python train.py --model="masked image model" --dataset="telescope images of galaxies (Galaxy Zoo DECaLS)" --train_examples=88335 --image_size=40 --crop_scale_min=0.7 --horizontal_flip=true --translate=0.12 --rotation_deg=5 --method="mae" --mask_ratio=0.6 --loss="mse" --encoder_arch="vit" --encoder_norm="layernorm" --encoder_norm_position="pre" --encoder_activation="gelu_tanh" --encoder_mlp_ratio=2 --encoder_head_dim=32 --encoder_fused_qkv=true --encoder_bias="all" --encoder_qk_norm=false --encoder_parallel_block=false --encoder_inner_norm=false --encoder_drop_path=0.05 --encoder_patch_size=[4, 4] --encoder_layers=12 --encoder_width=192 --encoder_positions="learned" --decoder_width=192 --norm_pix_loss=false --decoder_layers=6 --init="kaiming_normal" --residual_init="none" --optimizer="adamw" --lr=0.0012 --beta1=0.9 --beta2=0.98 --eps=1e-08 --grad_clip=0.5 --steps=16400 --batch_size=128 --epochs=23.8 --lr_schedule="cosine" --final_lr_fraction=0.05 --warmup_steps=320 --weight_decay=0.1
Rows from block 9 of the encoder of a small masked image model, named by matrix and row number. Rows with one number belong to one neuron. Each number is 128 + 32 x the weight over its row's rms, rounded and kept within 0 to 255. All counts start at 0. Numbers have three digits each.
After each neuron's rows are labels from the 100 images, of 14976, where the neuron reaches its highest value: "place" is the part of the image that holds the peak. Only what is clearly more common there than usual is listed. The data: telescope images of galaxies (Galaxy Zoo DECaLS). In brackets: how many of the 100.
# fc1: MLP up (encoder.blocks.9.mlp.fc1.weight, 384x192), inputs 0-95
# fc2: MLP down (encoder.blocks.9.mlp.fc2.weight, 192x384, transposed), outputs 0-95

fc1.162:126104097085175116144145148148077146126151128117112054169093157123116080113174140110135108146191125120147139129151136115106196146108102183144162163120197124155194116087139148092181085157110138196126145151117142100085082120114188120177163148147082100135158122071129091097195101154108112128
fc2.162:154151139104144132201139131147186148131106150078128071144090195136056059142120118138150153138124131133159227146130107140140080112169180129138113130139184087153113131141150127126146135090140123179112167215118137126119121138074173109132136145155073110126100097120115118088104119155130168110
place: middle right (40); bottom right (32)

fc1.350:125136187146115105076139115130107188148133098135130095090116102095134123107091178135139103158124096155135123069085120134105133126113083130152161191093132106148169132153113120137134142134141199127093118119124150149129115126092190089144136193107132089144118178163151046111146144136133188100
fc2.350:126180104131113090152113112108127123148163144182133176112118153173130097111131189122093204151148109090173167126120116108084089116168078067058182155143165177180167114121122170136106131168136150141105118124135125093121140196136035151201086095121105108105161124090138140185106161104068112092
place: bottom right (69)

fc1.83:144146116141183145111205103134181118117113158092120085096107109073134149139137136150103075154099120184065140151138107138160149129082130143145122120110111093138128075193159112149189145123135169058183101135114116195113060072098142099166147134082111157113099157063169165133156170161124117176
fc2.83:089083149094130152097089120115153094150125120132154140104104145099132143171132072165091124150116186108166091216143155188132164160084107135208126067147183085150104130127089140117094175132075088197093070102133098144105105169115140155101162077164130135182104160120107141123136115077164096138
place: top left (50); top right (26)

fc1.212:130144150156135115173171117067125113074154135111145090114121148121079128118074188138078169101122105176117120094139086144082141174086119196123102096131135153119167148136114148151078099120156088132160127139100125159155111106088141127150186137131069114138170144149106072074157062145129162145
fc2.212:127155106153094115129114114092176121152117098162122184120136156109114165099138129093119090111154114101112132089114094143150147067150112130080135158156108155110170134103193158179081104125147111117126164129114095119103061138094107123057141127100093120130142184212126148180130127144180126095
place: top left (39); middle left (31)

fc1.193:122101126151154176124213119086151145133112173146092133114141164079132183150133164158118090137143119208098123151186096108106149164168126150152100168132084112159122074155130103155160155112152133086182151117076115185107116093127141075180124121088112095083158128052161161094201108144168147156
fc2.193:132125169083139190127120149140169122114130106142134135123099104111149126155106094146120127129136155136142142150152161212095136129093094170191134093169146066129101107116112116125099144116086064188094107150117135129121054147148132155094149114160179141192099194093083130119100128129176097141
place: top left (46); top right (27)

fc1.169:140171140107121130105107183112070146140102161123173097109082141168136115105111153113109130132142156172174178122117163168126174082127123130112127109097078139100128084083116135145139154120109086106135146117123146110106182116185078115119167127076154105133225119117109118123062109121162154085
fc2.169:160120114119133189119146105162171147139107145093153105059147109127122099163145103131103175106128130093161110134114153132180082121122130092111112157145085128076141127117103131139142120126189139135113073109115100179158058139109130104127193151146172113166093188153157114118113108083158146114
place: middle left (47)

fc1.383:127069163122101120092152121136110150095218072140126125170138074128145132089120131118107129156088154068119159163177077139094107177123156096130140213103158106085091071134165144156183082141139126147095119140074097135126101154116145151146114125131151094090178147153175076140211124084126099117
fc2.383:111140148096079135107143173111176086173123159138093148123116139177161126165183104168088134164191129147133106180122157105139187148144122124174119071165171154037100152124123080085101164109113134098110115047164113099129136127099093138164130079159166109110102083159128144097141098184148126157
place: bottom left (54); bottom right (44)

fc1.170:099099141109070122181140143089120107103125148105150141131139201174110127057101132124116085147167135139142148172149087105139136133143077155082159115076141172112206144100111099124150148123070111145179103105147170110095105153127192149149084140164048137158079144141130083147103109116208179146
fc2.170:095196121137044142178133119164149171132138143180118102095088132130152191113116101130111100118164114123171117192133141158090098124130131192130133176095120099121175153136134141101129120166115117125123140092109166082133149131145065147092089149147149127129098185209144153146112142149211158141
place: centre (90)

fc1.216:070158141121147141135167137143141140192124137099148105125100176118110101192127198136119160147139084129126124123157109097166151185109112113133146098156123139159222154152167102090087080134111147146102135113166112181101149146094206130157162123169091123177127096127106090124121130166103083219
fc2.216:117142127077150124105132138149225135120153118076153158144174127217136145120149056084111137136152110151175116074146176119109092115123133054130145146105112115126106135172100099098151104103166101158102151101106138144145158094143120106102073207137125131178127119104139139135140146179115104109
place: middle right (33); top right (26)

fc1.103:149166096133158101181108133067057153138154152136132127184176122094137074060140123154166169147154123147113096112135052121128143162098110191111145127164165119139170174120161124117103087135175126110149135115135084151125122068087149138125132139219064145179121175190143119099098148203151068072
fc2.103:144170098118089161118124121141132098133116130151126166126164122132125169104070136151140095113122136122179110042133153136141108180146134049152131107131175088143129123132142126151154073159114087165118141146160071095097108142111133165171098174133118104098137139137118119122102137111072062222
place: top left (48)

fc1.5:120050145143212158121169151166176131176176063160111122167151079093131175111159102133126121155092160109094180091105157142132138118102111157081206194102099089120113080098132132090216180194176160181112134076104101117131139152115113146112098086109164141180136144075145163140148116117092132141
fc2.5:161096127124102094092136142089230150172168153164144136126144119192139147143160097138149166136199146106130155106155170125113161108108100118129150129125162128098186151169152094107109158115176175095108157039097112125112168115123134162097153089189143120132151121193145104151148174118084087098
place: bottom left (78)

fc1.187:087138095041165176106148178132154167156134133152144105073125107143115122168154119145094080137100175122116199124134136080199157174110139092167155155123131048138170091090170162070097158134088129170139040127155071126061096139153115159185101103119147139135100093116140154159134140102114086154
fc2.187:135089098126085155089174166103145155172140124127132098138150128129156135188120195082122154131163178161108133090131123129115133120104164193203130112087070128089045133096145138178203112120087098110089149137144153142151160103165109094138095125116198137151102119131124138084096133123143172172
place: centre (80)

fc1.22:134098173166179129123174153130170119167181066170138108154125099111151194124150121103113072165030136166097105135154124144129114127103135161085176134062132085140076113115131128099113165165136143085136110114123092105142196084142082172093088094124183133180160118081117158155160142117083089108
fc2.22:154125140128122115131152083077195116135111152098140146122141122193130137124127059115123171110121140125167167098152160099133153112141114092067127153141133158072198179110107109135121143133184146132139148069098091132135191110110132137185138105179120115126163115177125101158116173072083120059
place: bottom right (28)

fc1.322:118081103088153110134121151128073129123135125159133111136127137147116105095146063166142047135170111126119136179134056128108143141106086146179153145085111162127122170120139056116170092147085164121188020098134203131124147125149112139109104096118065121095064088122222126143146161154174088066
fc2.322:111121141148152173189139073084072144098139119086144069134137161173175104094139103116099130167126058110115101124050109161102128138089138133142159166085084165154080135154115107088179083105118179164094123115140145093128126110162157163133111173181056149116097151040110139083137183145157155186
place: centre (75)

fc1.52:152184177109137104137137170178088129091155120060126123107146126130178193102124089151174135176104167144144128074213100142152150145145119115103189127099190105144180154103128061150114158123081092134113116073179102153144156136161128150098084138099146118129107096077105162118109085105136104136
fc2.52:134160124179092134108119139131115115163132148120095131182127091141143131166122159118118135123107110122123145086122125119144082111100103118117148144134066214081056096121133112078088089124161158113071138227162115143121127086143103148042125161098145114089193172079142133215126209110088136083
place: centre (100)

fc1.287:132134131171155105126187119164102125126125145040142142059136146149148065187157134123069130130094123140105115117138099122106118050079139155114118114170146205133146141101130134118129182130130163123101174149096178164146183178133108146114208163161139083171204091113102176107156090165120104096
fc2.287:122114174120166157140151140113117143154117099144116100142151095097171110081107051121126144084111096128086095115179157140122098137150154182154171131176082098133071133107135161169129116123091115159127092122157145112111062131121174095076122109066138136162099161158136115189118144147154103172
place: top left (68); middle left (30)

fc1.172:141097127074142084077114195103125205094147094084129121124088136172150175129110170134124145118127149181137192095122078113162176195153114090157106090135088085115155085092135092122186091153077095061159146150151153179137182153067102171136119172117139153159107070154117097109151133158127094124
fc2.172:145119222187095148146122115115159095172168091163153125089107152116125083123100135065076139073131145164058092126126098178160102103104167131074097139136135178151099195117084141148095136119184161117087097115112070124181068098137066078094135067114141117143118166093094139192150129095125154123
place: middle right (46)

fc1.239:163129119120128135183105149149142170161126076144133127223165116079124141089187096089116108179117163150107213055140109110120165101096118188124130139171148086155132088166150104113153082097099120105164102075150112094127067158115090105130163124107072131156173137097137122115130103151159120157
fc2.239:165168127131143079192121107124123133085145152090113142149092143098154135182186128172163147102119110112109177119127155094150145118120108111077140148233172163104195121161158108127080132123192165149144150157101133102100126133113138131125188084148132135049160131154184094133113126119114081072
place: bottom left (33)

fc1.316:132088176126096120110119139114113069153137078137106142106096189115095103159106171123137125124131115112090171133177193154173176156171095158128145068093108091183167127072083114072062110122126117084136113112143141131148142077087132147129128188062136101132147108122077140135165115138111108152
fc2.316:133105120144117097122130169088129151087103119152137208167171138104171113104106126121127100126115148094109116125109154107108077120121158104158117094119009165072132145162144098173104108178098175161125107106134115091087132138150098130110139108174096162095126094121184122143123186071136147145
place: middle right (83)

fc1.36:116100106111148118162138154108062122116138074149106072190107140163158163068172156113129145174135125122085140113152090116075172172092088140100207160106183079110152089107121134163174082130105150078143149096133172112153120089110170130093117177090106116147160156082175101099105124159133122111
fc2.36:113109155135087147110162106113116123097114107095113122110139142188185155118110166181133174106139123136091111112165208115194186112164114107122144141124184116079081107110133147156137113089110164075116156155130144115125141110149194067173093171100144132099149127064129104119168104130134138180
place: bottom right (59); bottom centre (31)

fc1.308:145135169158114125128157152098067089140132126105131142077085159111077070158131212144144127126158103120067160134147149156144167148148086164103143085151064106154162096089071124109100124118085142055158154100157149151162109090078118179159131157102129108167161136093069125154159156130157173109
fc2.308:137093128138129128113116154093160134119113115137128198145200129092105163102120199141158106138074177127126157106105117104122116126114167117146105127074011169081099140119113113138111140168076119160121106122122100166135176152185067156113119108139098170110096096096157111167126160111142097143
place: middle right (71)

fc1.33:136152190143145143118167120178119121165142133175097121065125141063067086192132092124107138105102126136107073185095131163091123071102113128045130105164137147196107160141157165124094166099204129125078116120101115162167110144109144108092140114131174077157116152160120190125107115110078079082
fc2.33:168142127089148079111128161095164128088147109106071149163153159145161132077103123133152148143097111144178136129149073118134117181161086102161173140093133113080179132099123137119125135212062155142119188066151149112117191158128089141185072172144054166090102121153125106164091107141091110138
place: bottom right (33); middle right (30)

fc1.41:136086129130132131125183127063096129114091133082113131133094143133075117131119092136136083164155145127118111186119048143081138129121123138149102160106108104140110158132114111094168072132171093105116129133118181122140175123169150191113143133155087105134065128086131129114174210128121094079
fc2.41:149071083139115162080095103175130143154140112175129103136158137173204089191119096130131153117099084113190120157132170130121155123134172073189121150106128046138089104192131148124166090109106105086144129225122154103139111127130146094138100126096155127141139136111148070111119127088106151157
place: middle left (45)

fc1.252:131098110098192144119137111150146128159097145121126146136152170114203128200188088083137130167122089179103067152138154131120157062117087185141051108167132123099143156139090103074091144084154119116151098089153073226164166107075123099138174177155142159162123103118068135079151060196146144100
fc2.252:142106155161099115108132157104107107110137052175101123128174151129145145040083083124115158149168102080148128106132110119094130159193116182169146106115149120116108111147098161158164129113076116126131144142119125066097083174175097089125107090082122130083182159114129116178124113096123191159
place: top left (46); top centre (29)

fc1.180:149101186106130099167097131094119113099228102141161119108182150138073144145132084097093076131126125136109158039098128132117123101143099145126183158067188132115137081087135180171102148140136166126151102112134142101130073140145129179150111130132148113135144131125133112111134097139066124131
fc2.180:139198102104099159095110099154164144147112160106148105114142150177110141138168078163114131093119111090176086196120144137114139149152068137154141109170149146141136160131101112099144141135159094160105115124159091112140142136098138103110171189220122147170087110231102073139098100151157117112
place: bottom centre (96)

fc1.76:118162162122128186053148133085095105174122123100109123153122160122129040150149083140126145137160148141116104123126151172157117138143085115153078109061127160091118157144139107129098102141149110106111157110166125167110106079087126155107084103159111077099090132136112096117145173130071107040
fc2.76:097186127123123142109107072115134115138135175136126143073136139151108153121088069180109119090110184096127124112096118189171176153186051113092119131099129085143185079157120127148068098163137128111161089085096108113167147126115109131111130109136164069125117074139122133199176195107089187132
place: middle right (72); top right (26)

fc1.29:087138146104174106110173157155090107099163075127079108170140178184092112155159125114132157115137103148086144163165132140162168153109084093147151156142215128129178173146095130068116070163132127122159114137140113149174133112099187189127105169180066115159126185104111128082155154164083097164
fc2.29:098153142178034120090111152106168115118146137147139164118165126116176104063083149181106103104109127131109079135143124179165112102116096174131143142176128118068135086127091131121074149198135083077086084112147096137159138099131092114097123135142153125112116170153130117166115100120114123178
place: centre (54); middle right (34)

fc1.318:144126139119165160152155162065033119120125107171157088126095150040131101102176152137093155145136089153133147086117099127117156163150125136057134146147121149104186141135130091145156130166144118097119114150115124153130130139105137093089193113137138090132160146140140130115064080131134141131
fc2.318:118106131196080144116176137094106147102149092109154133117122130185151179113093127165124164107145098094110105083157124085175148168089101098154101127114144158120108151100110099101122120187109136114066130145156119141136180105126141119127113215153132150086105132144147128104134131163149081162
place: middle left (59)

fc1.337:102138113134164090119116098177076146091123067183162141102141128098149095120195132112078131140107113119085078182145095199103104095132114120092122102158202146181132149114100165143104190190154157107122115140120095139157128155101153105095172090140143097099182111090164203110107089155071051119
fc2.337:126137138124126133136088139081109130155138202141129139122125141117126091158114110083149122053195134126160127115120121086170093062157122134139126097099055116108124133093139084099149213112130132122119121028095222100165125124158078186146051134113150140171067105151105191188139156134135153154
place: bottom left (44); bottom centre (31)

fc1.228:121163143127104149088146135079097126182164162074154150107113188141061115158101122143089101138176145133120115118129111178180110084134094140155096113150085138141181203114131159112094094150120083123178041101158157142156165096088151181173119140155128083097123094177118135093217106124105110141
fc2.228:138191105107146165207134114107103140169116202109139147094090161126110115121116100122174146109150215120193134138116121094153076126139107047134095129130101135119210151094122115167069114093142071166144104058141131137117085107124131166122156109151118103137085138115188118150115161122124117114
place: middle right (57); centre (41)

fc1.205:152122138114120150077102129105045174132155174109163086099110130129179125082103180158082162159138139110158169119158087106109159150078137099124119199110147087125219111147084121119170089172100165117100117129170129154121156139129158096199114153107104100072166170133160096094091132091112111088
fc2.205:189088130130143149124090129111110154162083120122170094109088089125126087154152087108125141162108090128163190138095176112136138106120112146085154084116130152107151120145107084139143216134176145110108125084103142177139077111124121156128183079141163112181106176158187084168101103128198117117
place: bottom centre (93)

fc1.345:113191204140151145152191140037071153081149137131113152138144136142133131109110173151121126141103148195111154136127115173129121175101141195122122160116081145081152137120125156145142093165118140098191084064133082164087121108145162140151114113133117111127103121120110123128161154102164144157
fc2.345:136070089109133095141087141218144137139141124138113127152091125074168093115118113079165178106161121137166191136083157135039114097118183114146088124155165120167195156187142175159140128044117091120111202167100114097114118118143109122055176091103091132171140147174107098119146101174105073094
place: middle left (56)

fc1.353:151120181118116108107159135083111118118139110128131131137054191132108074141145206178153113102169097145103147133151191195161099150166109086150130081191146152096113178118113075173146119164150125094119095122085083095155094123167135112139175110147108148090125153057134152141109160133115136067
fc2.353:103094155178086121091112122112190089134127150158118149095138100035102168179109194110135115083115181167119141121106183173149128100124158101123059131137123094087118160152126116167108144096122107105067135095177081156130104098135075101108170111163157128101081141154087143179154187085093097147
place: middle right (52)

fc1.321:102122139095147149068168159090109197179107116101102068076103121086143110176129075136098152162161175153153115175114162131141102108114109132155112085073077117120090070088103160155150164151140130147141145168116137151110146134131137154126121132089140085106141107187126118072098112120176170159
fc2.321:130176089121100116177163171033094126100163142107078125119143106100126138076142141112129094165149080138122126074126083120141128119126132157030210150132126166126207134107154096138171132190124119124108157105134100114077157126144101118123145141104125168090141128110168135141129112113137113150
place: bottom left (47)

fc1.247:154073154141212181130186137097132161141108125033143130127141085123114114163146138111082049151134105155118126141128134156124137136084154149120181152165168140118133115102137162124209162147082201102136132164120095189145169122152122125068127147148085129156156168118166163098129178129163072114
fc2.247:134137103113079146117153092108162140150085211065185114095045096104158112193182167119077096107081173161131144206108173097174117124107111075117069100130178118144147124108115118170111136125133133152111138129131118157116158125116142096127208150157120117089158103135163125096098109066175106132
place: top left (66); top centre (34)

fc1.379:149129095071137179124114146130080206143125121108156086104125135100114160046145090168064127166158144128108117145109088119055154147059155202094141169126176079131191096170129149084194067131158099141197111169127116154100155118133103149171082096117092084109124128133149104107185134120162100083
fc2.379:146192049085110168147088147172177111116128153131124144139079107083172125145115134122071085096120193074169169134113094085102089095163123145157132139122130107148136143130129155114186122053135091146159111117120096126083095119218100150108098110141161111116179115113183160131127138126108106152
place: bottom left (41)

fc1.18:142134126141150182106136132124181113166150111072138093188111123072137186138125094051101111140162172180103150122118119141136122132117162115105113135165159165102074150145154126131143105059132095073119161134134103140133072127101081131088176070156114114105176160138172076099104111172118132101
fc2.18:105207105112123123087118130120173130131126148110127162106062174148140159157132045184090122129080148119210136151127134108179167127155064151128131165105165127058213077166113161099116106169136111161090143183108141120101212150086086133117125155138093117092151128083140085104104080100122130158
place: middle left (58); top left (28)

fc1.28:134107127129121150100172122070132133166144129084093143148156122131101196121127163081130099145072137138086192187137067125151133192092198143169107177112066136158099148144165148114175124094081071132142131139158072164128119144122141139156062146168128145119114141135141085122177162146121137188
fc2.28:124156142153183101145127087106074081115096125125173175123164159120108070081121122155168204113111118120113182059107182097161153118200168154094169119150115130138155170153143128158083100119132123143105178127091106093112105090134137123155181160113087164117200121099121126108107108171073080052
place: middle left (36)

fc1.89:116168151133102098083116148136143169195171110142151085114084111120130142116121161153094186121111172144143144125180151114173095181119135075065105119091106082138117106111157137146155127131196072147091146149174137193105169138083127127146080149072182107122121150143126114127112181122089127098
fc2.89:131197140143116115116119140082165160130173074156103118144163136066142185079123135098095148143107128131183131034125150115148095123144125138118161155160130144128143136102130144140143159209077161164075164062127093139101121130140111152160119123146082147089162147117151133156096112096080117104
place: bottom right (74)

fc1.54:134090099129168143136185111140148126179111139152134110141143144043172149161134154161109076140153127168082146107172149152146191128088148149137135127062076097147098073189156119142163134096121150110178131097087115164099099074139175091153098092068120109103197104095135144126174116144123163125
fc2.54:110079151137111191120115135113135113085138143108136100148127101110141120180130082111126142198151200131162138151148198133081152179117086162199124108140129079125160085128130143108141174147072055165103112123117109109108150146152093129131138077194130162176089156075126100118100142111197091122
place: top left (85)

fc1.214:114159128126131175074135153114105147211147118132142145165134134121083132139164146160134110122185129144094070111143144182130094131138110162151121162127085115185111132109123181093103044084135115098136027125145096162108119087107128144151078083146054108117102115141151108126182207147087084128
fc2.214:121177173115135160128067116111095075127150138107122155133139068093116086118136113147106090109115111121118137142111135132140113029167120164106129085177210194136143159170103127137045117153108154133132098090142112120155083099161086181139117107136113143085174079128122188172140156088144118123
place: middle right (31)

fc1.377:130125193116118128144170140113108178177166105100121121107143189160137099106129092086096158129111203157102142186163040193152098081110127151116147164155187150141149103157117129138132094143139108126120102071134104160097124173089147144181123109150128057072163095129127128131175147121084128073
fc2.377:143184097164146113094142129156125121124116130189135143133115139109146125107122024123192118121092143114083103107110109134101099112119079130197115132175107037106148124183098152174099116117131125107204099090083097111110106146129092140039116086098142105137074143098144154175136165118165109146
place: bottom left (41); bottom right (26)

fc1.47:119064122137137165091100127110039193153111107186104092128094133134118108113158153136117093136113102128100137116089152160164114137152133179179134144081085106104116127171116143129131079126123150138141095132106100151072106113112114128126158131206049073141090119149177055140154212126110152114
fc2.47:113100108121111188166115094115072111131132160134118115119106120141138139118113140224106132104130085086150124162146170121163151165171102158113165112146179156173086109042129203072109094145045166156093087172145180061132135147135120155164127143071126140150126124057123089133129107088191164189
place: middle left (44)

fc1.96:150095117105119149113109175095081177170117125124146105182156139209109134084135189129077098116146142212120134113133122105100145168089171125160098151093149133150151143128149134084181083142089111094138150103118145181129151137094141156144101129131073129153158142117114137090185110166064122153
fc2.96:127101105110141097168110182119090134126111117142112165148157132165164117097130119169120123185115131131147112101166086103141107140178196098120193134089134092135137090137150116097165129113117089109150139168252097145122190101134081114132061102082129147095165103129140125080125181134110099145
place: middle left (64); top left (27)

fc1.236:121189150119138084105111123157138103148169144126097098134118124157086179150125171164127153106135105145148141103179182110152148138133106135094157150112105110158079124078125120097133077135129157139077113147195133109169174158156137174163123136132111108125080190205131161099122158189165057090
fc2.236:133116162153125144165096174095143106097138161109121196086221136111124184110118120194179115094168164087142159085123054109154153082196145157113103101126106086112202112135133132137097159139105104127181163112104162104166136141102064136128153109101101139099162118086083145149116101074163150148
place: centre (94)

fc1.221:160142161086132092100223157119127084067164102080158164163156154146116112149141138111143180122138131159134090144115129156095137130084106120137121115153174115101152121092203177175170180166128136121156103080122121145160146165179167139178139115148100136081129113081128156096092068104145125154
fc2.221:135025076105118124178162119095033148140098137135109124104119149134127117098135115223087126103126103110109134206090115116130152139128116175121134096109168172194120145101134148151097120123050158130086122153115193093167109100123100117149128152085146153102128133103142062149163137125187171119
place: bottom left (43); middle left (31)

fc1.66:158137120100159179055115146152167181177156099165089092128126101058144131149143098107113117159082137121164127150126127124112124127148189083121161103115113075152097117135113136114133126106160119134179145204116071166075112162130132092133116117119182114143111113150127097077094121113109152128
fc2.66:162147160150149099176125145072137081116137167100113151196143117107110107153123150091211102099166112139101139044082084131169101098122165102126128089145079147124147150088117068158074151136152136146129156000118158101151144086144080182170106147165098154160094149127134149153105142140142092094
place: middle left (43)

fc1.61:140174172160109122135124138084060135129125129100123079138099100127093165074108154227126158123136194136129114097147094152087127151133143165136103142088059124145185054093112157180168118186126121120163162117131156115102137135157159145174101125092091092078172100141158111103107120139144171103
fc2.61:143142149102180119143161116166166097162166134122149148100083114146139105153133099059106079106116117165134095205126172103090039063156130104129093061144084159127082109101111143093099147099226102130074103164108130153135161113124114117023194148142117135167193110157115173133137169137201085127
place: bottom right (63); bottom centre (29)

fc1.109:161081117124104188111127143115103202144096117115155106127120096111124116143145152149128097114140199164109143209125095163099146166097111122129091132100128077170125080134120144131149099100152085087179130157117137181120144103114101161158071148106186071136103125166168128123182169121162122132
fc2.109:142078134137131161107116152137172168163084106123168083101094134115141113179156115123058177123139159110148113160168151150132122134117142104104100142116094096149098100136081152107169104111118123150070133196101145202132133150129150124127081155107170089163126139096111123098157147106114116201
place: bottom right (28); top right (28)

fc1.57:121102129102156174060163108143169151201119085104099087107060149138114109121164196087096140171115133131089190092055159182193141176169112130080145160085121127152134079136105115118135103083155138145120131177092096168110116101072146144118131161132138107126182144099086086168112119139060143160
fc2.57:104122106105112129183147140145088123097123139140130118150090127183130078072153112160099132148091107103112112144134141164120128110134069186119132093123195095176054120116109139145091124118027203133089104083129167114158116102167156095103119106132162086122112157031161153152172213152147145117
place: top right (65); bottom right (32)

fc1.285:125133123151140160148097138091063152187123145101145091052089124138127098123092157119069131133140097146097125093117156141116157114130188136127122140091084172148144157121139171130130101111133151120152129155163192163116144152152152131116155098149158042117127123089157114107177179137112130090
fc2.285:117225120168144159147113107209107145149107140167121170119138110122155089129097094113057140058094092126168089120117021110130080136140100102166164136088118135101123060170122133145145108126113143144173151167115123097149137137129122163072088196100124110094111143179117139172127186075114127145
place: bottom right (38)

fc1.334:118153125086135124118128139166137116143166145155150088151096177120114084167130138114072154132132156133137127166150153152159114145151103140208123187134148128122102176109180141101109090119130055183133114163148133142139153137134118172134078124179178131088087113097103068120121133177081088108
fc2.334:151160116092160140143139097074164117074043176153136178091129140163107147127138094158112138120114130121105133157091099109151186148121100148122114133084176134081163161159106141156106148134146167116164117067055151137125127157135126089152194112162106125153114195092144165137160154068160054141
place: middle right (76)

fc1.130:118133141120189123107176175161137169099146114117148104121100116134148162125100142138087150156044166178138112080144129107118159165042147107164149120084065101127117112101151106154135165127120118101152143138093123186104198139148175107109092159157146148149154121134135118064114127135133067181
fc2.130:110144100167100075206118182146042101109141138078119174141176113060140094109119128144163122125155145147108119073067176134146171106127163114111103125142183091108135106183129109168083116087115114133135105168138078102095047175106129131066121047116124092122164167085148112141039132097117120116
place: middle left (48); top left (46)

fc1.229:129199145090137136117120167151148111157132134150108106118149172117107162144175102128081154153141162137128167140097136133131146162152122130164138093164091111106175115146137138132148120107157089145200134143075103124068141145119167148164148122163081080159163116155106087064133068126094103144
fc2.229:156093119157119152149125114111173146130119111185125126152178102039121137112143116078115071153098140123134102064112069119154095093097102127104134126114104087098154099115109116130108193161134144151110093081104072177123098154158101198167101193149125129155087136063119189108112071091110133097
place: middle left (85)

fc1.176:129112147092095159094121143054143112122144122112147123146163157115094135149102096133130192150144109143097098181136130139129140177089095102168128150133118061082114106140122150069124087095121149119142088135137096168148159137101181180178118174220119142123103152153122056110146147151099156141
fc2.176:090175146137100097165148130119152099117151137099100156149138140118088166101079093127145127147148159124102160114133140120095137053153155191088128109169151164142131126100170135147134177167082125138114157062149155073115165118158104133118147077132125160088181068124102180153116124118152110073
place: middle right (32)

fc1.178:116184137117177118094100132140085142092135098107117108150169115140129190125142072154122108170143117129137141109102079087107194197131066163150139158108175041147191117163135154069127055109145092125178085119138085139074137131078185156163121190159082100155127105137161103089183096170068125145
fc2.178:102106159171103156134173071047123148131131132096117167085087149127131195110082088111107122099086151164102148126128147153160094142143113104107111132174184168136118170104145117131108129164114122114066185095172163131143185109159091165069139172167107123080173160066121155176143167118175129157
place: centre (57); top centre (33)